Rows from block 2 of the text encoder, named by matrix and row number. Rows with one number belong to one attention dimension. Each number is 500 + 40 x the weight over its row's rms, rounded and kept within 0 to 999. All counts start at 0. Numbers have three digits each. After the name is the row's rms in percent of the matrix's.
# q: attention query, key and value (stacked) (text_encoder.blocks.2.attn.qkv.weight, 960x320, the q third), inputs 107-213
# k: attention query, key and value (stacked) (text_encoder.blocks.2.attn.qkv.weight, 960x320, the k third), inputs 107-213
q.70 088:500500500500500500500422483500500437500573500462500500500455452500541500500500500500500500551500500428500600500500500500500461500500500500500500585425500486500448579500450500500497566500670500538500500500426543478597500500500443507500500500500457500500570500500533500594500500500402500500500500500500561500500500500500500
k.70 070:500500500500500602500500573417433500500500500569500500500500500500500500550500500500500500391495500500500500500500545401500500500500500500500455500500437500450500500500500583500500500476500500436500500500500500674500528397454500500419500500445500500500385500500500576500500500473433500500500500500500500500500500652444444
q.71 084:500500500500500500500500500500458500500500500500500369500500500500432473500500500500500500500500500574491500525500500500500500500500500539500473439615424500368599500500500500500495478557500434500500500500500500500426500419472500570500439500500575500500500605471463507355500500500555541500606468500500500500500500500500545
k.71 050:500578500500500500500500500500500500500500500377500500500447500500500500500500500500500407591500500500500500500500500500431500500500500500500500500403589500500500500619500500500596500500500500500500500500500500500500500500500500500500500500605500500500612500522500412500500561500500500537500500500500500500500368500500500
q.72 076:500500500500500598500500500500500402500525500500500500500500500500422500500500500500500500500500500500500680500500500500500500500500500548500500500468500500355500500500500500500665529500601500500500500613500500500500500500500500500500500500500500500500500604511500500594500500500426500500567500500500500500500500500500500
k.72 094:594500500500500577500444500500500500500500500584589500500460500500500500500433362574500500500500423500500500562500584538500578500500500486500500500500390500621500500500500500500386500557500439500500500500500500500500441520500500435500500417500565500500500431500429500391500500500500500434500500500500500500500500500500500
q.73 127:500526500559500500586500500419405500500500500561582455500500500500500500566500500500500500426447500526479500452500500458438500500565500500500500500500500500500500500500451500500437500500526500500454561500545525612500500500500500609500368500541500500500500550500416500422500500500500546500500500500609500500500466569500451
k.73 168:520537518538500500500500500500528449528583500478500493500491470449520539500500536576500500500451500457500546458521455470500500464500482533500519525421560522500470523544500465500532524449500532467534580538467548500500515543519500500558500500548500510500622500549536500559500500410448461500450500500583500588458483582458448
q.74 117:500500500500500500500500500500547468500545536500402500467500455544555500500500500527431509566500527397544557500500500500500446500475431500500515572489500438516500572500500500430524619500603566556597500500436500471561500500530418476500557500500470500609537500500500528566500500500500500536481500500500510500500500500500500
k.74 099:442500500500525538500447567440407580500500549576500500539530554500442374615500493500500500414435500500570500542500500500500500500467500500500446500522410456458500500500500519500465522500500470473447474500500500589500500500470500500415500500427500454500431500455416500451500410500500500500597500500500500500500500500500465
q.75 101:500500500500500500500500500486516424500500500507500500500500500500500500500500500602445500500500500500500530500589500500500465500495436500500500640432500455685500527500401500500485500500597500549500500500500500500500477633420500500478518428531500500500500500496500540500500512500500500500500500418581500500500500565500500
k.75 072:500500500500500633500500651392417500500500500583591500500500445500500504500500500500500500500388500500500500546500500438500500500604500500500500500500500500500500500500500555500392514500500500500500500500500500702500500500500500500500501444500500601500500500407500500500500500500500500500500500410500500500500500636500500
q.76 096:500500587500561500500500514500441572500466513500552500664500567500500500532500450500500500420500508507519500500500500500500536500500538500500466422548420563500557404500500500500436431568366493436454500500529470500455500405500558532500452500500576500500369500454456500500548555500500500500583500550500500500500500448500500
k.76 072:500500500500454500500509500621618500470500500415500500454468500500500500442500500500500500578536500500500500500500500617500500500500426500500549500500590500500500500500500443500534500500500591500500500500500500276500500500573500500500496500552500500500500500500500500500500500500500500500500500500500500615500500327500500
q.77 041:500500500500500500500500606500500500500500500500500500500500511500500379559500500523500500500500500500621500500500500500500500455500500500500500500500500500605635403500500500500500500500500500500500500500500500500500500500500500500371500500500500500641298500500500500500500500500584500459595500500702500500500500456500500
k.77 047:500500500500500500500500500593500500500500500500500500500500500589500500500500500500500500500500500500500500579500500659500500500500500500500500538500500382534500500500500500500500500500500500500500500500500500304500500547500500500500597500500500500500615500500500500377500500500500429500500500500500500500500500304500500
q.78 092:500500500500500500500500500500396631500464500500500500500500500500548434500500492500500500500500500500500360500500500500445500500500500477500500500560467500602500500500500500500350477500500500500428500412500500500456500500495500500500500467601500500500500500432424500368500573500500500500500500500500500500500500500500500
k.78 078:394500500500446472500527500500571500509500500405500500447500460500500500500593623500500432562500602500500500500500470500500406456500500529500500500500588500500500500500500500500500500441500500500557500500500500500500589489500500500529500546500419500500500500587500500603500500500500500544500500500500500500500500572500500
q.79 115:529452460425460500531537473500488500500458499557500500500553500554465500500480500479500547500584500555500500500500500500458500510500542500500500500500468500500555500500470555581562442518500500500459460500602500500413466500468562500445500500500500500491402500500500500500549445570582500455500500500414500500541500517581500
k.79 108:509443500500500464500572462425446500500500500453500500500500444500500500500500500417500500555638531500500448500442500409463500500500543500500512549500540500500466500500471500500500500500500547602500500441500500556500518500464500500557500500500392500500500500500500500558500611500500500500392500500438500500500500588441500
q.80 112:551444383500500500500500460500500517500432500500500500346474500549500500450500500500500500500500500500500500561500500500425496560464487500500602592479500433589500541500411500500500500498537503547435500500500500500500500578407500476500500500500421500500500477500500500500500436581500500500417500413392500500500500500500500
k.80 080:500500500500500500500500500362361500500500500500500500500500437568500500500500446500500500500500500536566500500500539407500500500586500537500500483500500500500500500500500500500410500442500500500500500500500500691500551500458500574500500500500500685500386500500500500500500500500464500500500500500500500371500500630500500
q.81 061:500500500500500500500500500500500500500500500500500500547590500500500500500500500500500358500500500500500500500500500558500523500500500500500500429500500500500500426609526500500500500500377500467500500500500500500500500500500500500500500500500628767500468565500500500500500500482540500500515500500500500500500500500500500
k.81 085:500498500500500500500500500566500500477435500500500500500500500500500500500500392500500500500500377500500500500500500628528500500500429417500500515500500463589500500500500500500500500592500500500500500500500500376574440569500500465500500440531601499500500500500500500500500500572500500500500462500500500500500500309500500
q.82 068:500430500448500500500500479500500500500500500500500523500500500500500566447500559500500500500500500500500500500500500500500500577500500500500567542366599500475387500663500500586500500500500500500454500500445500500500500500488500491607500500500500500375500500596591500500500500500427365500373500500500537500500500500500500
k.82 062:500609500500500500500500500429447500500500500500500666561500500445500585500500500500500500500500500530500500500500500388500500500500500500500500455500500577500500447500500500500500500500500500500500500500500524671500500500449500500500500500500500500463500500500500535500500500500500500500500500500500500500500500616500500
q.83 238:426538529564552500500421500500475476500592500500500500532444448424513500500489524552500500451422438438500473463500537463528500458531500500513500496500500532449445500500561423433432500439500500464500569500432555547500541463500512500526500500558500435500565503476500500500441550430422500498498532526607500500500468500409442
k.83 099:500500500500500500500462500620630500500550500500500500500500500471500500452500594601500460500418500500500548500500500500500500500500439500500555500432585500500500500500518500500606500500500585433500500552500500427500500500529500457500500500500555500444613500500597500567471500500500414500500500500525500665500500468500500
q.84 069:500500500500500500500500500545500500500500500500500500573500500500500500500500500500500500500500500500500612500500500500500500500500500500500500446500500524500617431500524641500685502500500500500537500500568500500500500455500500500500500527349500500500411500557500500599500500478500500442517500500500500500500500463500500
k.84 069:599396500500500500500500500566500500500421500500500500500500500500500500500500419500500500500500500500500444639500500611500500532500439421500500500500500467675500500500500500500500500571500500500500500500500485399500429548500500500500500500500561393500500500500500458396500500605500500500500500500392500500500500335500500
q.85 083:500500578500500500500436446500500500500500500500500500500500500500500500500500500500500500500551500463378500500500500500500500500500500500500500500500500582441500500558500500500500500500629447500439500574500500500500500500500547500500500500500598500500500500500500500500500500500500500588500394500500500643500500541500500
k.85 076:500500500500500500500500500500500500500500500500731724500500500404500500500500555500500500500500500500500500500500500399500500500500500500500500500390579518500500500500500616500500500500500500500500605500500500620500500500500500500500500500500500500500500500500500500500500500500500500500500500500500500500500500576382500
q.86 082:500500500500500500460546500529536500500500468500500532333445500534500500468500560500500500557500500474505500543471500500500500500481461500417557550462572454493426600500500500500524500500558548544602500475452500466537500500500473420500500500500405500514558421500500500583453500500500487500416500484500506500423500500500500
k.86 078:500568592500500500500500500452500500565500500567500443591551537500500500574500500500500567441502500528500500500500500500500578500500554500500456450500440549423612500455500538500454500432500428500500500500546500607445500421500500561500500500500500500500348500500500541500597442500500567500500500500500500500500500598500500
q.87 052:500500500500500500500500367500500500500562500500500274585500500500500500500500500500500500500500500500465500500500329500500500500500500611621500500500500500344500500500500500500500500346644500500500500500500500500500500500500500500500326500500500500500500500500500500500500500500500500500500500500500500500500500500500500
k.87 048:500500500500500500500500500434500500500500500500500500500500500500500500500500500500500500500500500500500500500500500312500500500500500500500500500328584500500500500500500500500500500453500500500500500500500500680500500500500500500500500500500500500500509500636500500500500500500500500500500500500500500500500500690342500
q.88 090:500500449500500500500500435500547500500500500500399500324500500566500500500500500500500500644500574500500500500500500500500500500495500473500500560527572500500500596500398500498540572500592486594500500500506500500500500629500434500500500465500347500500605500530500500609500500553500500500411500434448500500422500500500500
k.88 081:471500500500500500500500578361346500500500500574500396558500500500500356543500500500500500438500500500569500500500500398500500500500573533500466500500440548500500500500500505500446500500500431500500500500500500674500550436451500552500500500471420500500406500500457500500500500500500500500500527500500500500500500636500449
q.89 100:500469500500515500500500500500500500500500417500500500500500500500500500500456537500500500500470500638376500500500500431500500500500500500500500500500500500370472500500500500522500500500544500500358532500500500551500500500500598500560500500500500500336500554567500500455500377500500500500500500500500500569500537534459500
k.89 138:500500500524500500500500472424500448500500500500500648500500433462568608500500500500500500560500500500462525456553500404429500500544500550555516500429541517500490500511500500531500500443500500559500534500500511586500500608500500482500397500500500500487500500500592500568500580500500500500374500500500500555500474638482500
q.90 111:500500500500500500500500516491500500500500380500500500500500500500500500500500500500500500500500500563408500500500500490458482500500500582500500557500500500364500528500466500509500500509674500498407571500465500500555500500454478551500500500500500500500588500491483500389500500500500500574500461427591601571500500567500500
k.90 101:500609500517500547500463575364401500528540533500500565500500500482500500500500518500500500500415500500500532500550500349500500500578500539500500500434500525500481500500500500546500500446500500500500543500500546649500543500450500500500500500500500630488500500500500500535500538433458500500449500500594500500500481675451437
q.91 091:500459563500500500500500399500500500500500500500500500500563500500411500542500500500500548482590500556431500500500352500433500500500500500500500500500500500500540450500500500639466360500500396500390524500500449500500500500472500578500385500500500500379500500549500500500500500500500500500500500500434500596500500500500561
k.91 107:500500500500500500500567498409447500500500500500500564500500434500540557500500500462500500519584500500476500500500500385500500500500500500500529500488555500500431500500500500500500500500473536500500545446500571630574500500500500500500500500500430611500500467500500500529500577500450500500371500500500500500500491602435500
q.92 054:500500500500500500500500500500500500500500500500500728500500500500500680500500500500500500582500500428511500500500500500569500500500494500500500500500500500526500500500495500500530500500500617500626500500500500500695500500545500397500500500500500500500500500500500500500500631500500500500500500500500500500500500500500500
k.92 108:500500500435500500500446500566538500500500500526500500500525559500500500500500429500471500500500433500500500500500578625583500500428429500418500500549413500500500500500500500432500500577500500500500441500500489395500476500500500466500585500500587500570500500500430500375500500500500467500500500500500500500500568329500500
q.93 091:500500480500500500500500742500500500500549450500500500609500500431500500500500500500500500500352500539456500500500500500500500500592500500500500500500500500407500472500556500500500500503500500471500540500500500575500521500500500500500500492500646500442500540443500500402500500463500500500561500500735500500500500500500500
k.93 079:567500411500500500500500500561597403500544500500500585500482500470500500500500500617500500500430500489500500500500465549500500500500456456500543500500541500563500500580500500500575500500500537459500600546500500440500500594528500474500500500532602500500589500500551439500500500500500403500500447500500500694500500500500500
q.94 084:500500500500410500500500504500500500500549500500500500500500436500500591500500497500500500500500500500500581500500386500500551500549587500500500422394552500460500500500500500543500500387500500500500500500500500521539500500500560500500409594500500620399500500643500500500544500500462500500500500500500500571538500563500500
k.94 075:590460500500500500500500381500500500500500500500500500500500500443500628500500500500500595500500500500463570500500447377500500528500500616500548500500536500500500500500500500500500500500500536500500557500500500594500451525500500487500500500580500500482500500565500418500500500500500429500500500500500500500500500500454500
q.95 074:500500500300500500500500567416500500500500500500500500500580500500500500500500500500500500500500500500500500500500500500500500500500500500500500396500500500494500454500500631500500507500357500500500500500500500586500500500500556500500500500500500643500500500500500624500500354500500500407500500500500500500500500545450500
k.95 102:551474500500500442500500429554560406500500500500500500500500500500500544469500500500443500570526500426500558500500500555500500500500450500500565540500500425541500569500500500500549500500500552559500469500474500385500461591500475463500405500585562507545607500500546500500500500500500458500409500500500479564500500418542500
q.96 089:500500500500500500500500574500500500500500415500500386655500500483500500500500500500500500500500500605500500500500407500500500500500500593500500500500500557315500500500500500547500500500500430500348500544500500500500500500500500561500500541500500500385500621500500500500500500557500500500500451500500500500500536520500500
k.96 086:500537500500500500500500500406500500500500585448500707500500500500500500500500500500500500500500500500500500500500500356500561500544500500496500500500538500542434500500500500500500500477442500500500500500500500596523500500500546500500500500500500500500414500500500465526500604500500500500500500500500500500500483606416500
q.97 105:500500557451500440500500500546555500500500626500431558444500533500500500500500500500500500597623500500500500500447500549500500500410500500527500500413500500622500526500500500500514500500451500500582421500500500400500500500528500500500500500448500500575500418500568491662500500500501500500500500500346446500500500478500500
k.97 126:432443500500500461500552500500460570500429500535500459543500500522466428500500494384500500469500500538500402500420571500500557532500517445445477500600460500500500473430500500500446500555500500500500468471509500500484500376495500513500500500470460476500435500434407518439500500500516549500559500500387500382500500500498500
q.98 083:500500500500500500500500521500500717500377500500500500500500500500500482500500484500500452500500500500500500500500578589500500500500500500500500500620406500500500500498500500500500500683440500500500500500530445500464500500481500500438500500500539500561423500390417500500500500548500500500584500500500500445500500404561500
k.98 091:438500500500500477430500500569500500500500500500500500500500539515500379500500485500500500500500500500500452500500568628500603474500500500500500500581428500500500500500500500500500500500500434500500409500500511352500500500544500500500500500500500500545473500500430500500500500500500500500595500500500500421500500308528500
q.99 064:500487500500500500500500444500500500500588500500500500500500500500500642500500500500500500546500500500500500500500500500500500500500500500500500500311500500500500500500500500711500500500500500500500500500500500500500500500500500500500316500500500500500500490500587500500500500500500500500500500500500500500500500579500500
k.99 061:500500500500500500500500500457500500500500500500621684500500500500500500500500500500500500500500570500500500500500665408500500500500500500500500500500500500500500500500500500500500500500500500500500586500500500653500500464500526500500500500500500500500500500500500554500500500500500500500500500500500500500500500620378470
q.100 092:500500500556500513500450500428405500500476500500500377500500500500500500500500500500500485413427442500501500494573500452500500500500500500500500500575500500500535500500500500500410500500500500500421582500500500589500500500460500500500500500629500500500500572431435500330500500500500500500500500500638500500500500500500500
k.100 108:500500500546500548500500500500534454525573500500500491463478500493517500500500554579500500500411500500500579434553500464451414500500474548500541500411564500500500538595500500500500500441500500500500595525500526500500500500500449500567500500538500500500599500500561500568500500409500500500441500524608500611462500613500500
q.101 127:500533500500500500500394500440500355500605500500491500500500500391521500500500531628500500500389389439500500500500500426500500500517500500500500482500500522500451500500552500500500536380500480466500544500500500562500545500500531500500500500517555500500568500500500564500500500437500500497500519523634542500500500543413448
k.101 093:556500415500500500500484500586603413500500500500500575500500500477500662500500524589500500500500500500500563500559469500500500500500455500500543535438554500500500500500500500500500418500500571458500583500500500468500500550500500486500500500500575500500635500567581500535500500500500387500500500500500456689500500500500500
q.102 083:500500500500500500549500500443435500500500462549500379500500500500453500500500500500500500444500500556448500472500381443454500500500532500549500500539500564500553500500500500507517500500500405500420563500500500591500500500472583597500437500500538500413500582500500500394534500500500500532500500500533596559500500539500500
k.102 142:549500500539500523500500495455500443500543500435500552450495453465570599500500528500500500550500533472500559435500463422443414500566500549500522529432581500500472539550500500529557500451500545542533572500500539545500500585500474500500431500557487528488578500571571500580500536467500474500394500500566500589487463617472489
q.103 075:500500500500500500500500500500559500500500568500500500500500500500500500500500500500500500500500500423549500544500616542523500500455500500500500546444500439665437556500500500476506500500500500500601451500500500465500500620500500484500576500500510500569500470500500500607473500500500500458500500500500500500500500500500500
k.103 101:500500500476500500500500500591500500500430500584500426577500541500432500500500474500500500413500500500500446586500543618500500500500500500500502500594406500500506500485500544500404500556500500500500443510500463410500500434500500500500500500440500500500500500367451500421500500500500500500601500500500500500500547331556500
q.104 068:500500469500500500500500500500500500500500500500500417500500500500500500432500500500500500500401500543500500500500633413500482500467450500500583599495581413500500626500500500500500500500670543553500500500469500500556500500500456500500500500500383500487570500563500500500500441500391500500500500424500500500400500500500500
k.104 069:500500500544560500500446500500500500554500500500500500559500500500500500559500500500500500500428500500500500500500500426500500500500500500500500485500462500500500500500500500500500453398500450500500500500500500681500543500500500500500500500451500500500371500500500500500500500397500500500500500500629500475500500735500500
q.105 119:500448500500500500500500455500500500500500500500500500500565500500500616500452492500500535500543500543405595500500431500454477535493500598500500536423500489443500539529444540609594500500600500535466500500472500500555500500472491500500500500500500500429500500607500500500586500500500500540453440466464500598500537558500561
k.105 094:500597500500500500500500500347349500500500494500581561500500500500500500500500500500500500500500500500500500500500572345500500500518500500500500500486500500500473500500500500500444500492500500500500526464500500679544500500458500500500500500500466500500432500447500500500500500500445500500436500500500500500500500632431449
q.106 192:500548524542528545500504570470427500500500500535500500568500500472478500578500500463545500413465484512499433500514500493500557500596507443521467448548500563452500430500537500451400500498435486451480542481535528570480500451500537554500402500521554500462438546413436500434500586500500569473595543530572507500500453508500462
k.106 144:500500500524500500500500450612632463500500500452500500500500490452525581477500562573500500534500553451500500483500452569500500500500462500500542500434585546526466500500531444500561497476500557454566560539459500370500500500572500461500500522543500500469633513550554490580500500439500456500480493534516500602485500426470500
q.107 092:500500500500500500500443500500489500500500526500500400500500500500477500538500500500500522500500472512422500443500392500400500500500501500609500500500500500500505500500454500580414413500500444500355546500513500527500500500472500613500377500500500500437500500500500500438612500500500520556500500500528500500500500500500500
k.107 102:500518500500500595500500500400500500500559500432500605456500434456583500500500534500500445519500500500500500500500500395500500500500500500505500500428569500500419500500500500500500500484500500500500595500500607611567541500500500500538500500500500534500500500500500500572500567500438500500386500500500500500468487635427454
q.108 114:500500500500500500500604500500500542500500500500500500447500500595500500500500500456500500500565569500500540500500500500500500500500500500500500495500500497441500500564478500604576404578500500503500500500500500418500437500500500500500500500500445542500500500561500500545500500581500500500500500479338500500500500500500500
k.108 084:500500600500500500500500500408370500500500500500500500500500500500500500500500442419500572500500500500500444500500500420500558500500556500500452500500437585500500500500500500500407500500500500500500500447537500584500500500500500500500500500500500500500343500442452500500500500500500595500500500500500500321500500541500500
q.109 126:500500400547500552500406500442456433500500459500596443500452433500500500500500500564500500447378500500500500500538500450500468500500448500500500551500500500500500530500500500500500553500604500500500593500500587563500500543444500500500500500592500345500609539500444521394445500500500500500500500434630589526500500553437500
k.109 121:500575500500500550500437562500500459528555500500500533500500500495500500500500500594500500500377500500500570500599440474500500500620500545500500500423500500500500500593500500500549500456500500483500543500500522554500500598500470500500522500500542551500557500500567500553511500415451440500457500500635500593450500614500500
q.110 081:500500500500500442500500500500500500500478606500500500500500500500500500547500465500500500500500461500500500487500500625500500500500500500500500500500500500611500500500500500399294450581500500500399500500500500500500500500500500549500500434500500500500500500428500500500500500500500500500500500500500500500500500400500500
k.110 162:417500418500500500500551567500500500500500500447500500500500500476500500500573627438546418500441500594500460500500500415500537500578534500500500433500604528396464500500500500561596500454476500500500558500500561542500584500500500551500500587452443500500497586500500553500500500500500537585500527507500566500500500552475547
q.111 092:500445414336500500500500500500408500500500500500500500500500500500500500500500530500500500500500500500500500500500584500500548500500500500500500415500500500500500500500603500500541500500500500500500500439573500500500500500500594500500500500500500500500500500504500562500500500500500500419500500500500500500500500500500500
k.111 123:500490500500500500500500422552576411500500404454500500500500440500514594500500500500500500562533500424500558500545500545500386500500476500500500523500522500500500500500500500500545500500500533534558500500500500436500500597500489500563500500500500516500592500594606500549500500500500472500428500500500506589500500500549544
q.112 056:500500500500500500500500500434444500500500500578577500534500500500500500500500500500500500488500500500500500500500500500500500500569500500500500407500500547664500418500561500500500500437372421500500500500500500567500550474500500618500500500500675500500500596466500500414500500417500500471500500500636500500500500526500500
k.112 081:539500500500500500500500500582589415500500429500500500459500500500500654450500500562500435500500500481500562500500500536500384500500455500500556521479549500546500500570500459500552500500500559500500600524471500420500463500500500500500500500500583500500669500500554417504500500500500369500444500500500500678500500431500500
q.113 124:479500599577576500500500500500500500500534500500500500624500474500500500500500500500500500464436500500500500431500500500500500460500476579500500500500500539334500500500533500500500500500500458500500530500500500500500504500500500500573500506500500500470571500500482500500500500450500500538500472500645500500500500500500500
k.113 065:544517500500500621500500500431500500500532500500500500500500500467597579500500573500500500500385500500500589500500463500500500500500500500500500500344500500500451500500500500500500500500515500500500588500493500586500500500500500500500500500500500500485500500500500500500500500500500500500500500500500500678500484500440500
q.114 078:500500500430473488383500500552585500500500500500468568500500500500500500425500500500500450500500500498507500558468569542570500500421500500474551500500500464511465525500500500500542500500500557500544440500437500402500500500533500375500629500471500500489500457500522500589458500500500447500452500500432471500500500460500500
k.114 126:500497500500500500500500500500500568500415500500500503561500546534452410500500471452500531500500426543500464579500521552500619500500500465464495500600425500500535451453500500500436500526500448500500411500534450500500478452500500517441500500500500500500386500413469500454500500552500519500580500500419500423517518399547500
q.115 089:500500500586570500500449511500428599500408500500500500500500544500512437557500477500500500443500451536500406500500500500500500500500500486500500500571458500500500471500500500496337425607500471500399500500549500500463500500500500568419500452569561399500500536370442500388500500551500500500558500500500500500500500449500500
k.115 080:500562500500500500435500500579596467500500500469500500500500500500500517500530500500500372500500500500500500500500500620569500453500500500500500500500500500500500500582500500500500500500486465437523500529500500369500535500576500537512500500500500500556500500500500500500500500500500500519500500500500500518432500359500500
q.116 071:500500500500500500500496500500500500500500649500500500500500500500500500586500427500500500500500500500500500498500500500500500500500510500647500500517500500500500500222500500500291497500500422500500500500500423468500500500500500500500500500500500500500444500460500452500500646401500500500500500567500500500500500500500500
k.116 093:373500500500399500500581500500500500500500500375500500500500500500500500500500630500500500500500612500500500500500500500500500500500500382458500500500600500404435500500500500500614500500500623500500500500500500500500500394436500500500500582500500500500500500553500500500500500500500500570500500500500624500428500500500500
q.117 087:472554557500500500500500500500562365580589500500500500500500500446500500500500500500506500500500500418500500500503500500567500485524500500500500432439500530435500500500543500500500500453500500484604500579500500500500520474560500500500500514500500500500500500500500500581500500407500500500500500566500500500500500500500500
k.117 069:523374500500500500500500500593500472487500500500500500500500570500500500500500500500500500500500447500500500500500500578500500500378500426500500500500500500500500500500500500500500500571500500424500500500500500405500436500500500433448500500500598367500500500500500500500500410500500500500500500500500444500500500377500500
q.118 093:500500500500551500500500498471424500500500530539625500595500500500500500524500500500500500406500460508507500500500500488500500500513537500500479434531458564584546408500543500500404418500385436448405520500581500539444500500500580581466414500500590500489437556439500500376500535474544500471542500533500500500542500500500500
k.118 099:500469500500500500500500450592622416500500500431500553432500472500535637419500535500500446556511510460500545500500500552500425500500447500500546534470581500530429500517500476500556500500500576500556563500500500385500500562559500500554500500551500500500651500536544452545500555500500436500441489500500500500500500425500500
q.119 119:500481500500487500500515500559590500500500468450365500468500500547499500445500500500474500500500500505493561500500500500500463500455455522498500577492500439500455574500458500500582558500612553548526471492439500423523500500500430435566589500442420500533543500546500500580500434544500500557490500500479500500467500477500500
k.119 137:500500500500500500500500570410397566500500500556500500543500527539475370564500467462500500468465455541500461500500534500500590500511533459500462486549409500500545500492500550500447500513500440500442437475530500581460500500449500518437500480442500504500342500439441529437500500530500564500560506500500500371515500500520500
q.120 068:500500500500500500500500500500500388500500500500500500405500500500500500500603500500500500500500500500500500500597285500500500500500500500500500500500500500500658500500500500500500500500500500500500500500500500500500500500500500500500500500500500500500500500500500500500500500500500500500500500500654500500500500500500500
k.120 068:500500500500500500500500500500500500500500500500500500500500500500500500500500500508500500500500500466500500500500500500408398500500500500500500612500500398500500659500500500500500500500567500500500500500500500500500500561500500500632500500644500500500641500500500500500500500500500500500500500500500672500500500500500500
q.121 072:500500500500500500500500500500448500500499619500500407612500500500500428560500500500500500500500500500500500523500337580425500500500496500500500500514500500500557500346500500500357442501500403452383500500506500429425500424500500591500500478500500500500500535500500500500575500500500500500500500500500500500500500500573546
k.121 114:500500500500456500500500539451500598418500500449500500459500500500500500477534608419500444524500553500500500500500500391469500570536500500500519500500623500500431500500500500500500500476500581500500500465512500590470500428500500535500466532500375500500500500572500500583500500500500520542500500500401579500470454611433500
q.122 100:500500427423423500500500500519584500516538584500500625500500500503513500465500500500500500500500503452516551524500500500500500500500500456432500515418552473595479538500500500500580542442500540500603500500468500470544500500533500431500500500500445500523500432564550500676452500500500500431414500500445500500500500500500500
k.122 089:500446500500528500511500500500480554500434500601500433564509538529396424500500439422500541422500500500500407529500531567500500500500500473419500500602421500500550439412500500459427500533500500500500420500500500500500457500500500500500500500500500500500401500420462514454500476558500500486589500462408500500500538397559500
q.123 082:500527500590500536500500506500390500500455500500500500619461500500517500585500449500500456404495449500500449500500500500500500500500500500528500500581420500500500467500500500500326500610500478500386569500531500539500500500500500590422446500569599500500500542349402500309571500539554500500591500500577512500500500500500500
k.123 088:500579500500485500500500500500581450500551500442500500500500500500500500500500500586500412500366500500500500503500500500556500500500500500500500500442528500500500500585500500500527500500500500500572500540500500403500513587546500500500500500500500500500585500500500500500500500500500500500500500500593500500430500434500500
q.124 108:441474500364500500500500500500500500500557500500500500413500500500506566500500500500500546500500500501523500525500500402500500560500500500500500439500500500500493500500500500500671500500500500500575500500500500554500500500500535403529500567434500500500500433603561584500398500462448465429500500500500500500500500540448456
k.124 148:543414500500500407539500391505500500500509500500433500500500500500500506500500500500447608500586500439500500469526500500436443500428500500500550564500500429560549563401500500500500500500529570578500460500500419478500449559464500447500398500500500500500528471616555500500500493522500501462400500470480500541591491500531577
q.125 080:500537503500500500500500500468500500500552500500500500500500500500500500500500500500544500509500500500429500500500500452500500500584585565500500375500564560474500500500558500514500500398448445452500500500500500500500538455500546540500500581500500500432500580500500500500500500442500500468500500500500500500500500554456500
k.125 081:558451500500500500500500416575571393488500500500500500500500500481500651431500500566500500500500500500500559500500449500500500507490453500500561500457500500573486500522500427500583500500500568500500500500500500453500458555500500466500500500580581500488628500539575440502500500500500397500433452500500500667500500442480500
q.126 092:500521500500500500500500591446500500500500500500578500500500500500500500500500500500500500500446500500500500500500500500500549500511500439500500360520500526500500461500609601500500500489338500500570500500500500557431500500500563500500500500500569500500456500501500552500500500412500500414500500500500500500500500460500468
k.126 103:552412500500500450500500419622605443500476500500500500463500500500500598481500500549500500547548500458500543500500500613500445500492460500500549535500500500553500500500500500500561500514500551500500500500500500341500464557538500465500500500559500500500627500561559445500500500500500430500500500500500500606500500384549569
q.127 117:500470500388425475500537427500601500472473500500500500500554500500500500444439500500500549618553500500500581500453500500523500500500500570500500500420500500500500522573500500599632500500500500500500437500500500445536500500500500454500500500443432505500544482627596500617540500500500436500417500500362483496500538503500500
k.127 097:500500500500500500500500500429378528500424500526500500500500500500500500500500500395500569500605500500500436500451560428500534537500554500500500500569444500500500486434500500500434500500500500500452500449554500582500500500454545500488500500500500500500365500462448500418500500500500547500500500500428500383532500522500500
q.128 086:500500500500500478500500500633500500500500500500500492500500500500500651500500531500500500500500550447615500500500500500500435500500500416500500500500443500500500500500500500500500500500500500500500472500500500500500500500500435500590500500500500550500500500500649500500500500500500368500500500500471324644500589500500500
k.128 073:500500470500500500500500500500500500500500500500500500500450500500500555500500500500500500500500500500500500520500500500500500469500500500500500518500500399500500500500500500500500500500500501500500500478500550500500500739500500500500594500500500500500500500500555500464500500500500436500500500500500500500500500485500500
q.129 089:500500500500470452500500500500500414559500500459500615455500500500626500396500623500500479500500500500500500500500500500500449500500500500401500500562545500500428531500500500500500500483500500500534559500603500500500528500500455576500500500500500500500552500500626500500500500500500466544500573500440500500500500500500501
k.129 067:500500500500470500500500500500500500500500500500500580500500500500500500500500551500500500500500500500500500500500500560500500500500500500500414500500553584500500353500500500570500500500479500500500500500563543500500535500500500500500500500440500500500500500500599500500500500500500500500500529500500500500500500500500500
q.130 123:502500600500572561500500500500500603500500500519397391594500500465500500523502489500518500416500500500523473500500500500500500500453500500500500530450433500429500500500500411500434500500552549500426500500370500500500500500500500402500500500500500577500500500500500500500500576500500500500500500500513500500500500500500500
k.130 127:521500566500500500500500500500500459500500500500500500500500500500576500500442500500500500500500473464500573494500500500500427500500450520500600539411500443515500633532500500500566500500500500569543500500455452467544500500500500500500560500500500500500666376500500399500561500500500406500404472530533500500500500500500500
q.131 098:500427535500500420500500488587500500500500500500500500500500603500500500500500500500500500500539500514500546500500500500500465500500410566382500500500500500500461542500500500500494500500500579500500424500500500451500500500500500500500500500383500623500500391500580401500500500500500421500500500533368500595500529448500500
k.131 081:500500518500500500421500500500500500455500500460500590500449443500500554393500500500500500500583500500500500535500500500500524551500500477500500500500531500707386455606500500500500500500500500500500500450520546500500500695500500521446500500500595500500500500500596500500500500500500395500500500500386500500500500500500500